A small image classifier, trained from scratch: patch size [4, 4], trained on retinal OCT scans (Kermany 2017).
Rows from block 3 of a small image classifier, named by matrix and row number. Rows with one number belong to one neuron. Each number is 500 + 50 x the weight over its row's rms, rounded and kept within 0 to 999. All counts start at 0. Numbers have three digits each.
After each neuron's rows are labels from the 100 images, of 14848, where the neuron reaches its largest size: "peak at" is the part of the image that holds the peak. Only what is clearly more common there than usual is listed. The data: retinal OCT scans (Kermany 2017). In brackets: how many of the 100.
# u: gMLP up (value half) (model.blocks.3.mixer.u.weight, 576x384), inputs 110-164
# v: gMLP up (gate half) (model.blocks.3.mixer.v.weight, 576x384), inputs 110-164
# out: gMLP down (model.blocks.3.mixer.out.weight, 384x576, transposed), outputs 110-164

u.100:486424513507466534452509642542482494426505537509482460540485529566527582475460429405493518513536457485564495559602478558517488485336508442503539506438499501502562576
v.100:485501531567457521461441520450427478493508456531449604470352505496503526493404542519523500548478444480526404505551552505504411409460510470565548492481452499555610482
out.100:409483450503600476472570547486448413542554508524561454609542504535450558565572479517503497427495511430450542508483593429566446524521529388491452578530509441527425518
peak at: middle left (37); middle right (36)

u.359:527550496367504545447522480441496539481433510450463492585497493502510394534522472545442466545513478445452547502471536392472437559493535481471455587439504537469490494
v.359:519547536450514541552522541436523450407401532496534406442466477557565493526486438467408466578503477512497558531484437557506519542514508513621418560478445527515513504
out.359:498531533489438459458592473573544512475544468529476486539471492456473478459456502424550490507470503508560512471539412457484546389474451462430564473496458544467518442
peak at: middle right (35)

u.6:541535507457503490494412450517506467482557467523524481505579381453481548514562532505497531564517559448575470566525535473521482487457596525437522415553497567520539480
v.6:513477395524542524479528471574500453543494482499551497448446522556527462455463529564449480459480424500508441532420581532421569541594483468468511549469529506448478428
out.6:552567467492557543500560516464523415595410476563482529416584434539486613480479432495414516432477544532430477520481504454552569534466463480473597507566462438610421467
peak at: bottom left (40)

u.363:434537536426593507506470442420539489546557544531477496549461441561499492506506520515568516497467550488534506535410597469409449523445510625510563520546496451549524494
v.363:466535436469480528568530566494509452521528496486404535441498511560533434527423432498453494467532437563498527484427435570443556470520474442555483445537586541379461463
out.363:398491569540568473552478475521474556560448508516543437508509501441619497466669492521479518537547521449477566504564482478541487387498463514441484336535444560478488476
peak at: middle right (28)

u.234:488557481518503544429534526539513502439392507509407525470462457495500538528502577434514518476515485531540545448481495463521466526385544566477461576498556571476451520
v.234:602405452508509542530542616417540491481510490509438523583530500476500556588587470467440423467461525473445559476471601470446411505466556531539517480477487486481521487
out.234:482487403453474527479527514525471581525444512490439439551483542447564497411457335514504515493468519462533533470504538479609412419427505520440560562555430470540445496
peak at: middle left (32); middle right (28)

u.523:474540489465530551499497534523513523533525558504556422471360516529524596476489471567523507507457594432565554479552567483575446472502492452532571530427448519437533538
v.523:483477556438553539493453487486544472492483492491477482482524513410427541569530518502537560554455478570531508460434495560377448565492508430502518536509476499552513495
out.523:534537547556588485520448502454570625503534493509463525546600505458497441457653537429481473450520417466489559485414569460496521472504464495514497537558545570566466526
peak at: bottom centre (42)

u.227:450523495574461494488517450527552465472504565457539403530487525422494442490533503518568426546421543589505415493452534523439501510422574487520495556505510553512451434
v.227:481505474428442523474553466549525541532533563498533461530491552436527488610479489511574449460426600524462544500425554569525501510436544483466554527517530534476536499
out.227:544561430570483471541475485503494570572505477459508451468460484449532481564462428588462496476489532464517429483512490490472452508537316527428431426449436557498632492
peak at: bottom centre (55)

u.111:528610536513509517500528511452472508541461499506475462398464476468454544512488510503415524519518550441545479512532547530492618610493451425513547568536428495589486522
v.111:434524452499474489502416600517579499601480429527502470431607475515516506525502448503520480493602446491545597526555492485522482513596451496396473578495467487566498620
out.111:629508519558556482604502441511480458409494489489472426433509506434523458499519505422560448590500422536502512487480431551543535537543491460484428576484486510578503519
peak at: middle right (30); middle left (27)

u.126:543441499514472481471554514592483473471486499471469510464536394511552478599416513454514499607523604464598538524453449527488591512472606443551565494455542507477579568
v.126:486575469503532540466519491462445501582493557500511520443419470558559465440517505561500537492510355593494505560495528535453593599503471492478517499549489486473469497
out.126:506458488486401538477499460516514499491524462475543465553471482469530499499418490517572427572458429538458446545582461559555473522556524548532604527551553358517427496
peak at: top right (90)

u.339:428408489479373544579554526505505410603484554473467438522455580468507535574463413511525505503478627511475545415507499521582482445384472517485524546521539416512509447
v.339:393501521565425525522507591469582444560419514497477493427446576510477568427513451544563577498501608519471492471464418468424574453482533470453482413480564511491548536
out.339:561525502496467554563493572510529574523491509461453532450512502548487489397442485486450568495419571476491509492489520436447458536600462425563467418443572488443418505
peak at: middle right (42); middle left (40)

u.225:521424537465479506628451505544406476525562544550458464535496484501539401546534460543466466463523418526513533514463608481410530524609441470510566466555507474530585440
v.225:462507492499427489447532499491508462548522485505492484591491594586454458495481381483523590440558414612463489479536467578490547523428469410523550510491541546425454503
out.225:533482487464607527480555456579599451530383453480590534443523533512417469478569543494459439554473447605519565536435577536452534401553644509454503583505485572439510441
peak at: top right (79)

u.193:518504479491475438542518486416442496501396419540475470438532491461579465445353523461641442528558516547502464475514526491429494514481411528482472489523522544529493565
v.193:557462442534424487523569564431528516581371503433549471499547542432508419512461444484447403490491441493471506432568518569489541468411436508563523408514527462465443486
out.193:572550458492475501480459500431526489575455516497418491559518499497437494470581472494581438562436452538519536535561510512523423524490474391540527404431531423551559499
peak at: middle right (46); middle left (39)

u.481:474526508442525484515455496481485497502511556486543496476541501517550498486519371522473531534476478506520616467543417570442472534432479504503565533450561543483507581
v.481:443458521494400439451479565539529523484610479469469482589489492495529452402410600512425466458492524489587441493496507507437448584446497543435551478466494464410566458
out.481:453482574411505477434531457534549483544519494468513455461413528438485425430416485531533510484480474456450455528381571520518495546458506452474483475510463562576480540
peak at: middle right (27)

u.542:462500514438495532572522593544499464566394485420498517500486463437423459546418585488534450501524453524520519537539507421472460515488551500456479462507529463513481451
v.542:436372477540509403434427519474462540466558548495528485490493522525495494393394464457614445586463434534408552410552506539551439427608493479541497538541496518540483517
out.542:440392522525580434538511542505512580512578523551465557599462518427518487537369441474484585448443409458477555489561543411473392476568530450478508513501535641540595511
peak at: bottom centre (25)

u.386:453472491592475565426423565460551515530588483577507477454452505581461498522469429558498466563536526493548469476454488414509537421488552475523541510561487538444532528
v.386:443506533443517520524489537538473455531524550571529479432496525440451478466466634431545467489497415443406447453494504566500551496489636477512528502501521512395523575
out.386:416565561512576484492503484583510521426486520451525484435514502413441428530514573619380533447435488522481497520518530487486518585541522530520507540449406491465451495
peak at: top centre (56)

u.232:566461464466521444555468488460505525445556544531487566597439397505494523496453448486532492499481483420498503424530553515549514525550419524479491483579441485440548538
v.232:442436474487519537542554576518547458526481503519472606452611482499538492504479435602461477531509437584541494494499519500504455504607500468555532472507415488533638473
out.232:510513449528496474455470526571498545488393533460502435471481431555487451555604437551420444591494318570514555503544522377465565458454418494444452516509516532430474550
peak at: middle right (33)

u.252:500468548503556494519450492513462511474572468623507533569514541527516395471477482520565528474443524571465638586447544509546603501541555481468427474558497498581415535
v.252:548550545450558565496484589520524472488461481544439565537447472506538470484539463453485464566485418575497565466470581611456536604616457444494435475545458526552439478
out.252:424549496447538442470493477545505500554468503508415560474524507511462478448567455463472505474558529510529472562472544537458371544409342568557559477488484506502623525
peak at: top right (38)

u.296:544480495499567472507553491517486498522493534473469534495581522476444435538539445482398501483513529517586591471544425445554543543525543543426547508545536424394480569
v.296:440512498461498546483555442516473531489557487510575508543500514590473584474518450447461503547547520466512478548488581531515489520588475438510495568542434515493606507
out.296:405594507564482433492554491384498571475471518577478494477512485519435465475512464480528417515553529477484578463423485555518468524503534466430576570490530495514527509
peak at: bottom centre (50)

u.160:512464446525424604481414531583459518503482521514523535385602468562451444520487533442501569474463425536507493540549498490467564537525467432496489450496439558568491470
v.160:537551459425456500385556484496540515431559450517463542508492558468480529489494516464615469605598467493523458490493530509406499580521458472452496520456441535520461487
out.160:556497448449495426458490510510521486488438526581462369438422471449529528523442490573483456522558534542392596473506517497574544511527533634467568505466450552584499523
peak at: centre (38)

u.323:450436490400456438539540505611462460473565562504563443568538459519512466469375582523470409400518514506484532480494474459553499517468488537499512517526643485439486531
v.323:359519490460484432488522561490582516489429466445525441536542520456542513518513570463485633553382490451495487391562516428418486528489535522502568451446496491492509474
out.323:455481467505454504457478460479518461476497521473440520475438518556543496531537484450545543532427429453521628483533491502539377539505490438456487459546525537519512454
peak at: bottom centre (48)

u.5:451410419509511496533490426481523487423535539570423519523456545464436536519620540480414569470530530488521495478540534486533466463569426533505449530561616496491501455
v.5:564558491544527491446480567425513477545633585486536479585540475419482501467502418469501375523522481493468541439499542376499558562485460603499493500401570430544595410
out.5:512518509564534549438463554443526479548544493518462469529463500489446480527532440570409518455441602461532494505471539512508509425643522587444512492488572487487587465
peak at: bottom centre (27)

u.490:497435538497535425434510411541516508539498449554494512518578419571496530526510521415455537488573505460486537567480451546456529476626485523567602556586492419534513447
v.490:567550544529517455522541436517526512573464408530461551454434415582373488472479439504476530404483529462417480561410429567503531557464597493561477594500546514352523511
out.490:426492531571536497451399438517477513467465510405500564395518589580537495521554486463398568401442566521460510443442496494507580425498557623510441531515525603512516540
peak at: top centre (67)

u.109:449495501490487482407520505527520500571605524512562490553610462580545551537502510471517487573466438580485479602461534597452443530527500496473445516515497471483632465
v.109:476512511525496502443421589499544493506543539529456477474487473425594542563478525476606444543565504510479508530460505449449550506621545363548519525499483529431598507
out.109:617656533456499486481446462491494536566586490520534528480510546460447466539467449494502514467555518505522466513556449480481496437518490479470480376409409480456560512
peak at: bottom left (32)

u.565:583525606393532487610523488501491460503468535523442544451440490404501452472541507433522496478514514529461446456555523574496431522488525564491527457479556561568446391
v.565:544547530487535487546503540500524508471441451437459551485459503514544493503444518463480522516389467567489518417426451579379522530567472440508509572465346472535533511
out.565:502401484472562612553499470567488444556580508540489546532487437458563481525450447486555591538530507481526521521473469380519535433541549546397478501469465561512571481
peak at: top right (32)

u.211:480458487504540473545451501482601521522526489577489485448528542591496564531544484485485446547513479419494453508539472511527521529506460505489535525481436570440400428
v.211:546553495479523547513585495494474444450498530450528481425458398544526525550461442502418596447477573500539458490490436551399474548486493481596452463457497449491431517
out.211:520643556522495444562575484527608439553518471487473563461587470512452539564536537470427475452503476642458491614419488461513445553553519518461447441444451414460511426
peak at: bottom left (32)

u.479:493528555494401495480551545478416525518491439428571402469525427460488577548464512516495419543452483490498579517582435499439521476501463483547513500533504568549529512
v.479:470481548430569552523555543602550439493558470546519590501520571483460462432491516485444440459463396397559409519466510454461538594441470464455529439532531450527501583
out.479:419503504494464488567487526538512437438541522482532423458412495458469559373557577558488545431524484486567541509496561575511660506540532557458537518503459408502482545
peak at: centre (54)

u.498:473477468510521519519434491507501495484465517480510458522460449535388581444493466403574547547527490504566591552474500517439471511486469510533518495533623514464477510
v.498:417498423456564493467487415537536532542528492442573574505508503519505433471541496516559369460491565507503463459466524439540371538532460531489491459516519571513486451
out.498:475545541566399533578429478505496511446593494464429499526514484461446549468552397619492512563543575461508505514438529513386517497587437432591502500431523451524498509
peak at: bottom centre (44)

u.543:453490488520511477577436461457510498470459495399395544441459462470573498564533485425503491553501501614644490530532382499464484563465413570429465529451550491470513476
v.543:573463482413475596488604425512455448516457522546509601474429520517491406472539533507372549422461424509445492514493530654460484471494520430494537516487491490515478573
out.543:515570511462416437552504530466451515466519544566489451536441568525595556481509492481425484439526424458490413491436618551463459538492545526471429543499411458508482480
peak at: bottom left (33)

u.414:416439555513597484550499507474575480567553471528487460505535480632608519497494571507425475608482425472515491484515549459520509526443548546489544429469542470506436446
v.414:516518514536598590468519530480455523473438453514461474413512442514483570472441410450468448476464500426466531423532525514483585511455458457475578477419404558545560406
out.414:475560477485454478544545492403524538482432530483498578527508536587478538596483434463465578482525405486463479528499434463470486471498464547489536562511555533484544512
peak at: bottom centre (32); centre (29)

u.442:483482439548457505484523563471505538515515520459485564540468512584416530513522521490509514431612464504504486450483494567592590469445521500511505569524565543561466547
v.442:555621451414533496483588457519507493506431458456540516451528478532460458475557516530440493560565455536494542497501491314446322576500489535501540462525537459518446447
out.442:461501536467516477449476508477580513492451477571432491528505510522517483447567546420456465460529472492541481498489501516502505454398536551468491489482573591599391514
peak at: middle left (32)

u.364:567382443478501508498585430532472530524477541501485545480583397390536506514422514483457564520509514481505449589492526501484512436608566559518493468537445513574456417
v.364:454561555502495507583492474553525453525522451411500509440509511517429540541540456483540523515480407531529474521558478435479494483465506624512552460515627538399425466
out.364:555534493528487505530373471550381540433542479537443543443480486519564508519501508535381486570636444546495392526579510415530526562514460594480560513593519511610422523
peak at: centre (58)

u.240:521482535473481476519563495473571509444457477513572545462391547460494470460507591489453513449641406543404472492563530487540531398493489475510581529528510429433420460
v.240:514639518501404503482537471478432465463551501468444561534497538502418536533552479501503446480501511422462559500505445520516529534486418457489567513510475507540580431
out.240:581535526466407519547591492501509518478517471480484439425460472478488516446523556582569507467455521556467519476483515509501514510512423435553462557474434407551595457
peak at: middle right (46); middle left (27)

u.174:472381428582586457456554437488488543606486468455526504479553528438560496523505362469579425499492456573584516546581478501524497386434510542527546516549486577516531483
v.174:591472479496553475478437455583615508546559468444563502470508475601414515473447393523461470576559433439579552569454418440451552424451459495551517448370567453416514406
out.174:586463479492494465569521535473476493484495508499521510480530549641523549521497454480441510579472557506514553522522512502518547357492514488600480468520468449391479506
peak at: middle left (35)

u.280:537458426478493504529445472427506499556566485428472548488479413523511474587565511529506548520533583537571588494516488478538403517452471487496461441459560582444440480
v.280:504518545440565554480538503535468448482506496510442554516499453498557449503532559463501535533523436516502508521490552591505565609553423450457501434503439482476430514
out.280:482563552432475517457519553533472580428502486543496562478418507567508453447497522514549548520437486516538540534456584511489463488506546558499467527454404468485485522
peak at: centre (33)

u.419:378575507573467506492532465493538488528551491435412472495552478562486533509477585431552541567479480526567472509495578408487521486501445476429554395487590502457518530
v.419:537516507495551450544482473472555462480529460495516537511434469439441573591460531456561572416532489556552510533526482526557496546414482606527548525578371490537540482
out.419:515666492595571414535472510426467425526638497473433542529467463478603522504466525416439549507461465434496488523560499463508419507465507498531497526438476421408533504
peak at: bottom centre (54)

u.539:506566527490540424543496446601432583530428518421519457510590582420453540536414464564562494458369486506410509545455468506470482506499484534538400470480525498467429525
v.539:496560554574471508476582535512512492531449486496523557481498438513534424541513475502459462502517364519423568556479555611446509550663409464434415450524492516520425497
out.539:528477464493391497507594502552606482425538465563430451529520455531393525479593516451480519481658482522527450533465478520440450548489523473489562540491478508539570518
peak at: middle right (26)

u.497:578465476502526524504489513514493550479475452497490487422458434517503604528553482499574431483445492613538561531484567446514549456501538545615525529472429456564404526
v.497:500537591468543539499569412483437516538498522539573473439513589531500561478502521518523575599474599629508404457539516468439637444353494449470567438458531417299429488
out.497:490490499570428437437507534569482501537452504624531498563486498497504468440486483538523466506554537476378563526464511495561559563471481562515523488462461460523501520
peak at: middle left (38)

u.235:494444524518373567542466510539480517445541470537508517445535496536432595571403528466458476548547533511437501426558520595521509623468501585515463532451469561519564502
v.235:454498525531434577522484513519552565545434567533506565408354478538492492484437530518450573488614476524546499505565507475496434457517460538461548465494491448466480462
out.235:428633532554430514451401464569468542464530520473455511477457482535491463527471524582487559503508503506554488557589512409507516484523516510456450532503588527476496510
peak at: bottom centre (41)

u.244:593485497454590511439409456504537538551544488524512458474548558539516448448565539479457454455512487486528519494488410473409465547486409449469443428413360475475590452
v.244:519517509447536504492537492487529471482560401521470577468490461529485506416585463500534472465518412476491511538455507484485491554436485429419548538527462512539419404
out.244:463502471503504534554487553369514569491480455464536444498454486495526393538548488584575455471616521518583546482394524445539435481500543536488555441470507452564508434
peak at: centre (79)

u.557:406475506477530467593445556544497465581467497492481502527588476577473500429511567567380491500619504516588481561452516480539508379551451525538542583465473545515497471
v.557:476492540583574448586608546467523507534514489537546486379522486545553563500470458494479476513465476498495564510491516549495482439536488477510448507512407489559547410
out.557:559507496451560483559479472522525518497446527556520515551482465527417474583499459483566541487442537544511485527514475501438468565553485486459446480480475467574571505
peak at: middle left (26)

u.282:488475574566482517554557463515510496528480510542520483481507464501553489481480497496478594584522506510407486529580581568535449518478528478454530462586501501526566489
v.282:498499595569562539502467529453518539589458461587528518434528447613430541503516502440431534419497515496434511570406494489411549510515504471469531641542508488437529437
out.282:405440462385605454611569519565498554636404498530523542473504512622464498461485486564488527524501497609530437526401476406486473498560457459487512510459453613520506440
peak at: top right (64)

u.397:499475495575573523542456569525521441492526525461545506463419501587534480525634551414442514529600456472515459492495556474499475482465502505446466540508517550555541545
v.397:382454534543471518467551525566600571446503411432495593513453556536488496474469579515628471512478450467474551549435510491437543456582525591547525495534493456481417564
out.397:505435502466451454600599471523494479541502530609486530524503510449428474563534465550544532550456575528563480503571514493543524491510602600511514465514541545544561450
peak at: centre (36); middle left (29)

u.135:533419495551535483465427545588491443486447472502493424485513460464639546531449508609469462637559571489526631539539458388497539530416492424402512446480456500478575406
v.135:558474525469483594486505513440456461557470563542515514534380522444470505534464470530534442446435463426485472587559567430549486458442480456627510583562546614524470489
out.135:420536507616397548486481508483584413560488538543576451559437485497447474509401507495598477435476518459580505518574552442502484484548514484516479511456378587550487518
peak at: bottom left (37); middle left (25)

u.262:472539668474515510517536565499474528523534509531430420464540514527454499494503537566451576466490504523576551505513447540417522447521494458517425515537397502494429574
v.262:543439461537481524558490527487491474480422582561438478508421468620474476536564518470444553515518458548500525516440548567394561600576515400487486474551394568488551519
out.262:455584540485514517453502499451455446584456527545552562478401495508459493530555526490601487416516548581527537513458518496471435462519443536570469536497478539426593469
peak at: top right (82)

u.569:448451401492430545444569481515439467522470546501488459437540385490498567495510506501426478604516525492454468398562499446445487562517506575466506566493566549552531549
v.569:476479481621547534429438467530486460466456476471504477516427474444662531447523527479476462564551544473534482422557472517560551519431459514480490440498456596458498505
out.569:578419453514461504584434478480497454511476499565541522526494475559495473458607509530442484518450567483542396468509500514428653530482493459478491478463523495490531470
peak at: middle left (31)

u.428:403563600543510509528457503437505488500456478505579489575476475473565492514548459539496432432442412547495543489566487484436608476523509532510514522412403477427620552
v.428:494533432427550494440474467447540512385557516501553495493477514564565571486523478477480533422446485527487527512457535521425591491496602611482457501435431473478259488
out.428:528573421417551462522513534469568509560455510462537468554533512498456407505481452486535422375485472515505494478515461530552516455537569503498471459497475501499343514
peak at: bottom left (44); bottom right (37)

u.505:543486481495493476622484549478458565536512602556494532540481562478578601528476462431540469556529451533361474458525502462476523615518430505463381466508466544441616517
v.505:492445475513517468500531435527420466515470529584525506479538524447440523589435357516580400422482563458410497431570573436542465499540487408594567501472534516534523417
out.505:468541465445480469444487462490468446512483489487531453511482561541421527482580533486410545509472432500445516602487522459410466432513639570515497514477446454543460462
peak at: middle right (25)

u.218:513496444509537563557543533517537414446479479459555434405544445424520576526522458523500466549494554535471480536589502469495570554504478518517570457551540533546446464
v.218:396471472406493551436583509566574493501500502548505559494409506535460534566571487506546556444477536462617383490525492589487565500526495417478490547522550514513469459
out.218:544488501463420480598476511509613526506447517501518542483468532443497600485421534447398452530472464485589418441496433592558495459577569495506633507498363457432433438
peak at: middle left (28); middle right (26)

u.355:481515526507494442496511531495566492413467544401514481491540463587534460484522467536428540433470445503527496611470509453511417548543471501424513513562519499540518480
v.355:500544527505565520532548554412531585510508435595514484519552521424504468530546450494471497446452493557600481491517526615465510518429447442435477413548490504501456402
out.355:497451479503444502529518501504455571392427486526554467505432569442498502519496526461476481529466501537518486449592463525502565474449567504442569472587410490456411454
peak at: top right (96)

u.230:444533467541557526461539467505529495518452455508466557525526511597460524560572603452592440519483507480471416565442462430532565555446530522498555536470560492517530543
v.230:479486433532496481457471443505483542544572552445581493464478487409390504486397564475529534491466503441514493460487443364503540439469601486505538491404511534558530407
out.230:576589458473407454420560499504463477559468483620494510489493502489498586529508511397449490461408513482480499431529477520563473537541510440572505432474402548564463443
peak at: middle left (59); middle right (34)

u.104:485501556444494538558544447465576550584469476505514433509510535481499519539450464603442506511552460468459517539535492533479444460487540538406415490540467466548502403
v.104:574543466499518485562471530469610454444448496531547442462498478565564549539535515430374558503466410548548562505465526613453486540540426452516480487515482517444560480
out.104:457542477391404460584520509519517541511511453557560527444383587402497480504461554479583515570533511556464541490421469533514513591520508467474573496506474430517544472
peak at: top right (100)

u.370:534543594497553513480529474469573495528445604592429460614477561457462448436591501438383524504519447491489589551477502440545428536373521554515505461557493563521530455
v.370:418410476530477475417510507532526506427465463455543537449543557453520441560520431504515464472517502532520485488435520458496390493533513438559512396499368469454459521
out.370:513506506551498492368537448513449459510522528478457553438455553390409500514441506433451494509569462537527535477512530468559516503482492454514473443554503624517398520
peak at: middle right (28); middle left (26)

u.269:477550506455503570492428518466477468555614430429559494455467551546517467566454531585529459575435516604407513523530492467483559520436482476504447444501579512505475499
v.269:535478503514569473494638414570539508483546494603487557524567424547461522537529444513560474415430497571449479491582453434541600492493593565409387459553530485541512420
out.269:572466456569487540500516544591447534657556502493432487448452545555528496506561532474538471427579504475461481507489544487361533523517542472552413518516457470539515494
peak at: bottom centre (71)

u.347:503508553616433529472501372503480449509510508536455454552545536458493467476496478527545527627376484446532483459524507502506395567607464471522454416512515378492502537
v.347:481582476414548470405571486506475488507583576510472497522517547516513414526585437527457570488470503572561534586515491556490438433462396497566541549462369387462427452
out.347:495470539542524531480484517481468612549469491544497562451451477541453563446507489535471577560538512454547549521444451514491443428477477541606505444511541540483383474
peak at: bottom centre (37)

u.196:426548459536473453495479629572464467546530555456490560435516545542534467428423490593445471522488534478577612525545425426600474506553556438482487478577464589519570515
v.196:514503476468507532531582476440439519416506521599484457554514429447548564503427425513459499534550498451542553465491416519506484423420533455455526529500447540501427431
out.196:582528529451445546457506539676560533517527463504523408480495515523470520464470546455495510533552538519533451497465587436524492528481492439416511494493417438488467501
peak at: middle left (28)

u.208:434503455517528497516573479597529514523520501527462503547461453560631496416561517540481590425494509514464451515409484464525421516428492557472477562526456451460409460
v.208:449530437514561503472544491466509488452487453473572488470464458487515476484436461488508515453518520560447541442479456525532457475468548424505508584461339458548536483
out.208:433396509511490461541530485485508549438379495522520437467507492563555445565558575559434498548487478510504481492478539513493470573524483463499389550494545513550415443
peak at: middle left (35); middle right (27)

u.315:551558614448630491482474436478540529486450546540540464486582441543487446546522530445512448584509446509466456643533512496435507583509473445445500454588384429414486437
v.315:440475582476514479501500522447459464511473504455552431443478471555525519519546454565511492499563489533515480440549474533417558598412426424491450502548459609503507501
out.315:438605531484464443530516494548496479515502447477536590471506535401529495408519549504597526434474499477530526435455493578478521473638551489531431540489441465515432489
peak at: top right (100)

u.520:597494426630488540499553451434426554503530534485486460516474523471480442412557555454473543628357513428524510557543520483485470495413537493560518459518548502468511469
v.520:517544385550519540541479465539389481594508651515550530476508511468482506551391355459456576466525511519434485408517533475506480487546454514569517593465513501558380521
out.520:455503448501476527459562492449552483504455489559576484467478531445652467509618525413538384514422492548515527506474512476502496426518580544424473531514591503497506475
peak at: bottom left (40); bottom right (34)

u.274:412466479558530526425509562536460523494468523476482530479500511538557525545478552440471522601569559545555461536585493497532595463543479528556536486494439426451559477
v.274:520493522500469587492526491572505465514455474484473519489557406541519454509561438538511544519415414508502499510429490579471551605527461413488497519524453456557490487
out.274:509572539435408497451451474531593528557475528453486488446552482482521397485456533531516535676418421444544443496435497541477493511498648502526484470604483486567451480
peak at: top right (86)

u.391:514458620459520500454490447486522537539447514460498452394562481544572512515598562483555486456567518473480466573577488469430499636556456457501527550519471510477544551
v.391:517434525508449511578576518527564467526400571466441445446455505481572498579514510517460481552540484491484466494517502590469531456514495543518487452558424481503493478
out.391:489586524567538543498608552543491519502505495505538572386481472515427513529486448456534490475516494600535462484486450499480587461539456525521493466472532513605441463
peak at: top right (52); centre (38)

u.200:453537492537555515399568490478552494520407538528510549466481511531497650513363517519575528462436549564502568542499533562483515526528420523495548549486524513496467413
v.200:527498539537528535506446469475478407499504481549524468482395502513488473401455566482530497576447370429553577534548529551529505521505456516523596438552503486434496472
out.200:468408508423541590556597465536588453482462500446493474519445530502457460477549499553516445511513542529480559501500498427488484540395431533476493516553560537585447524
peak at: middle right (42); middle left (41)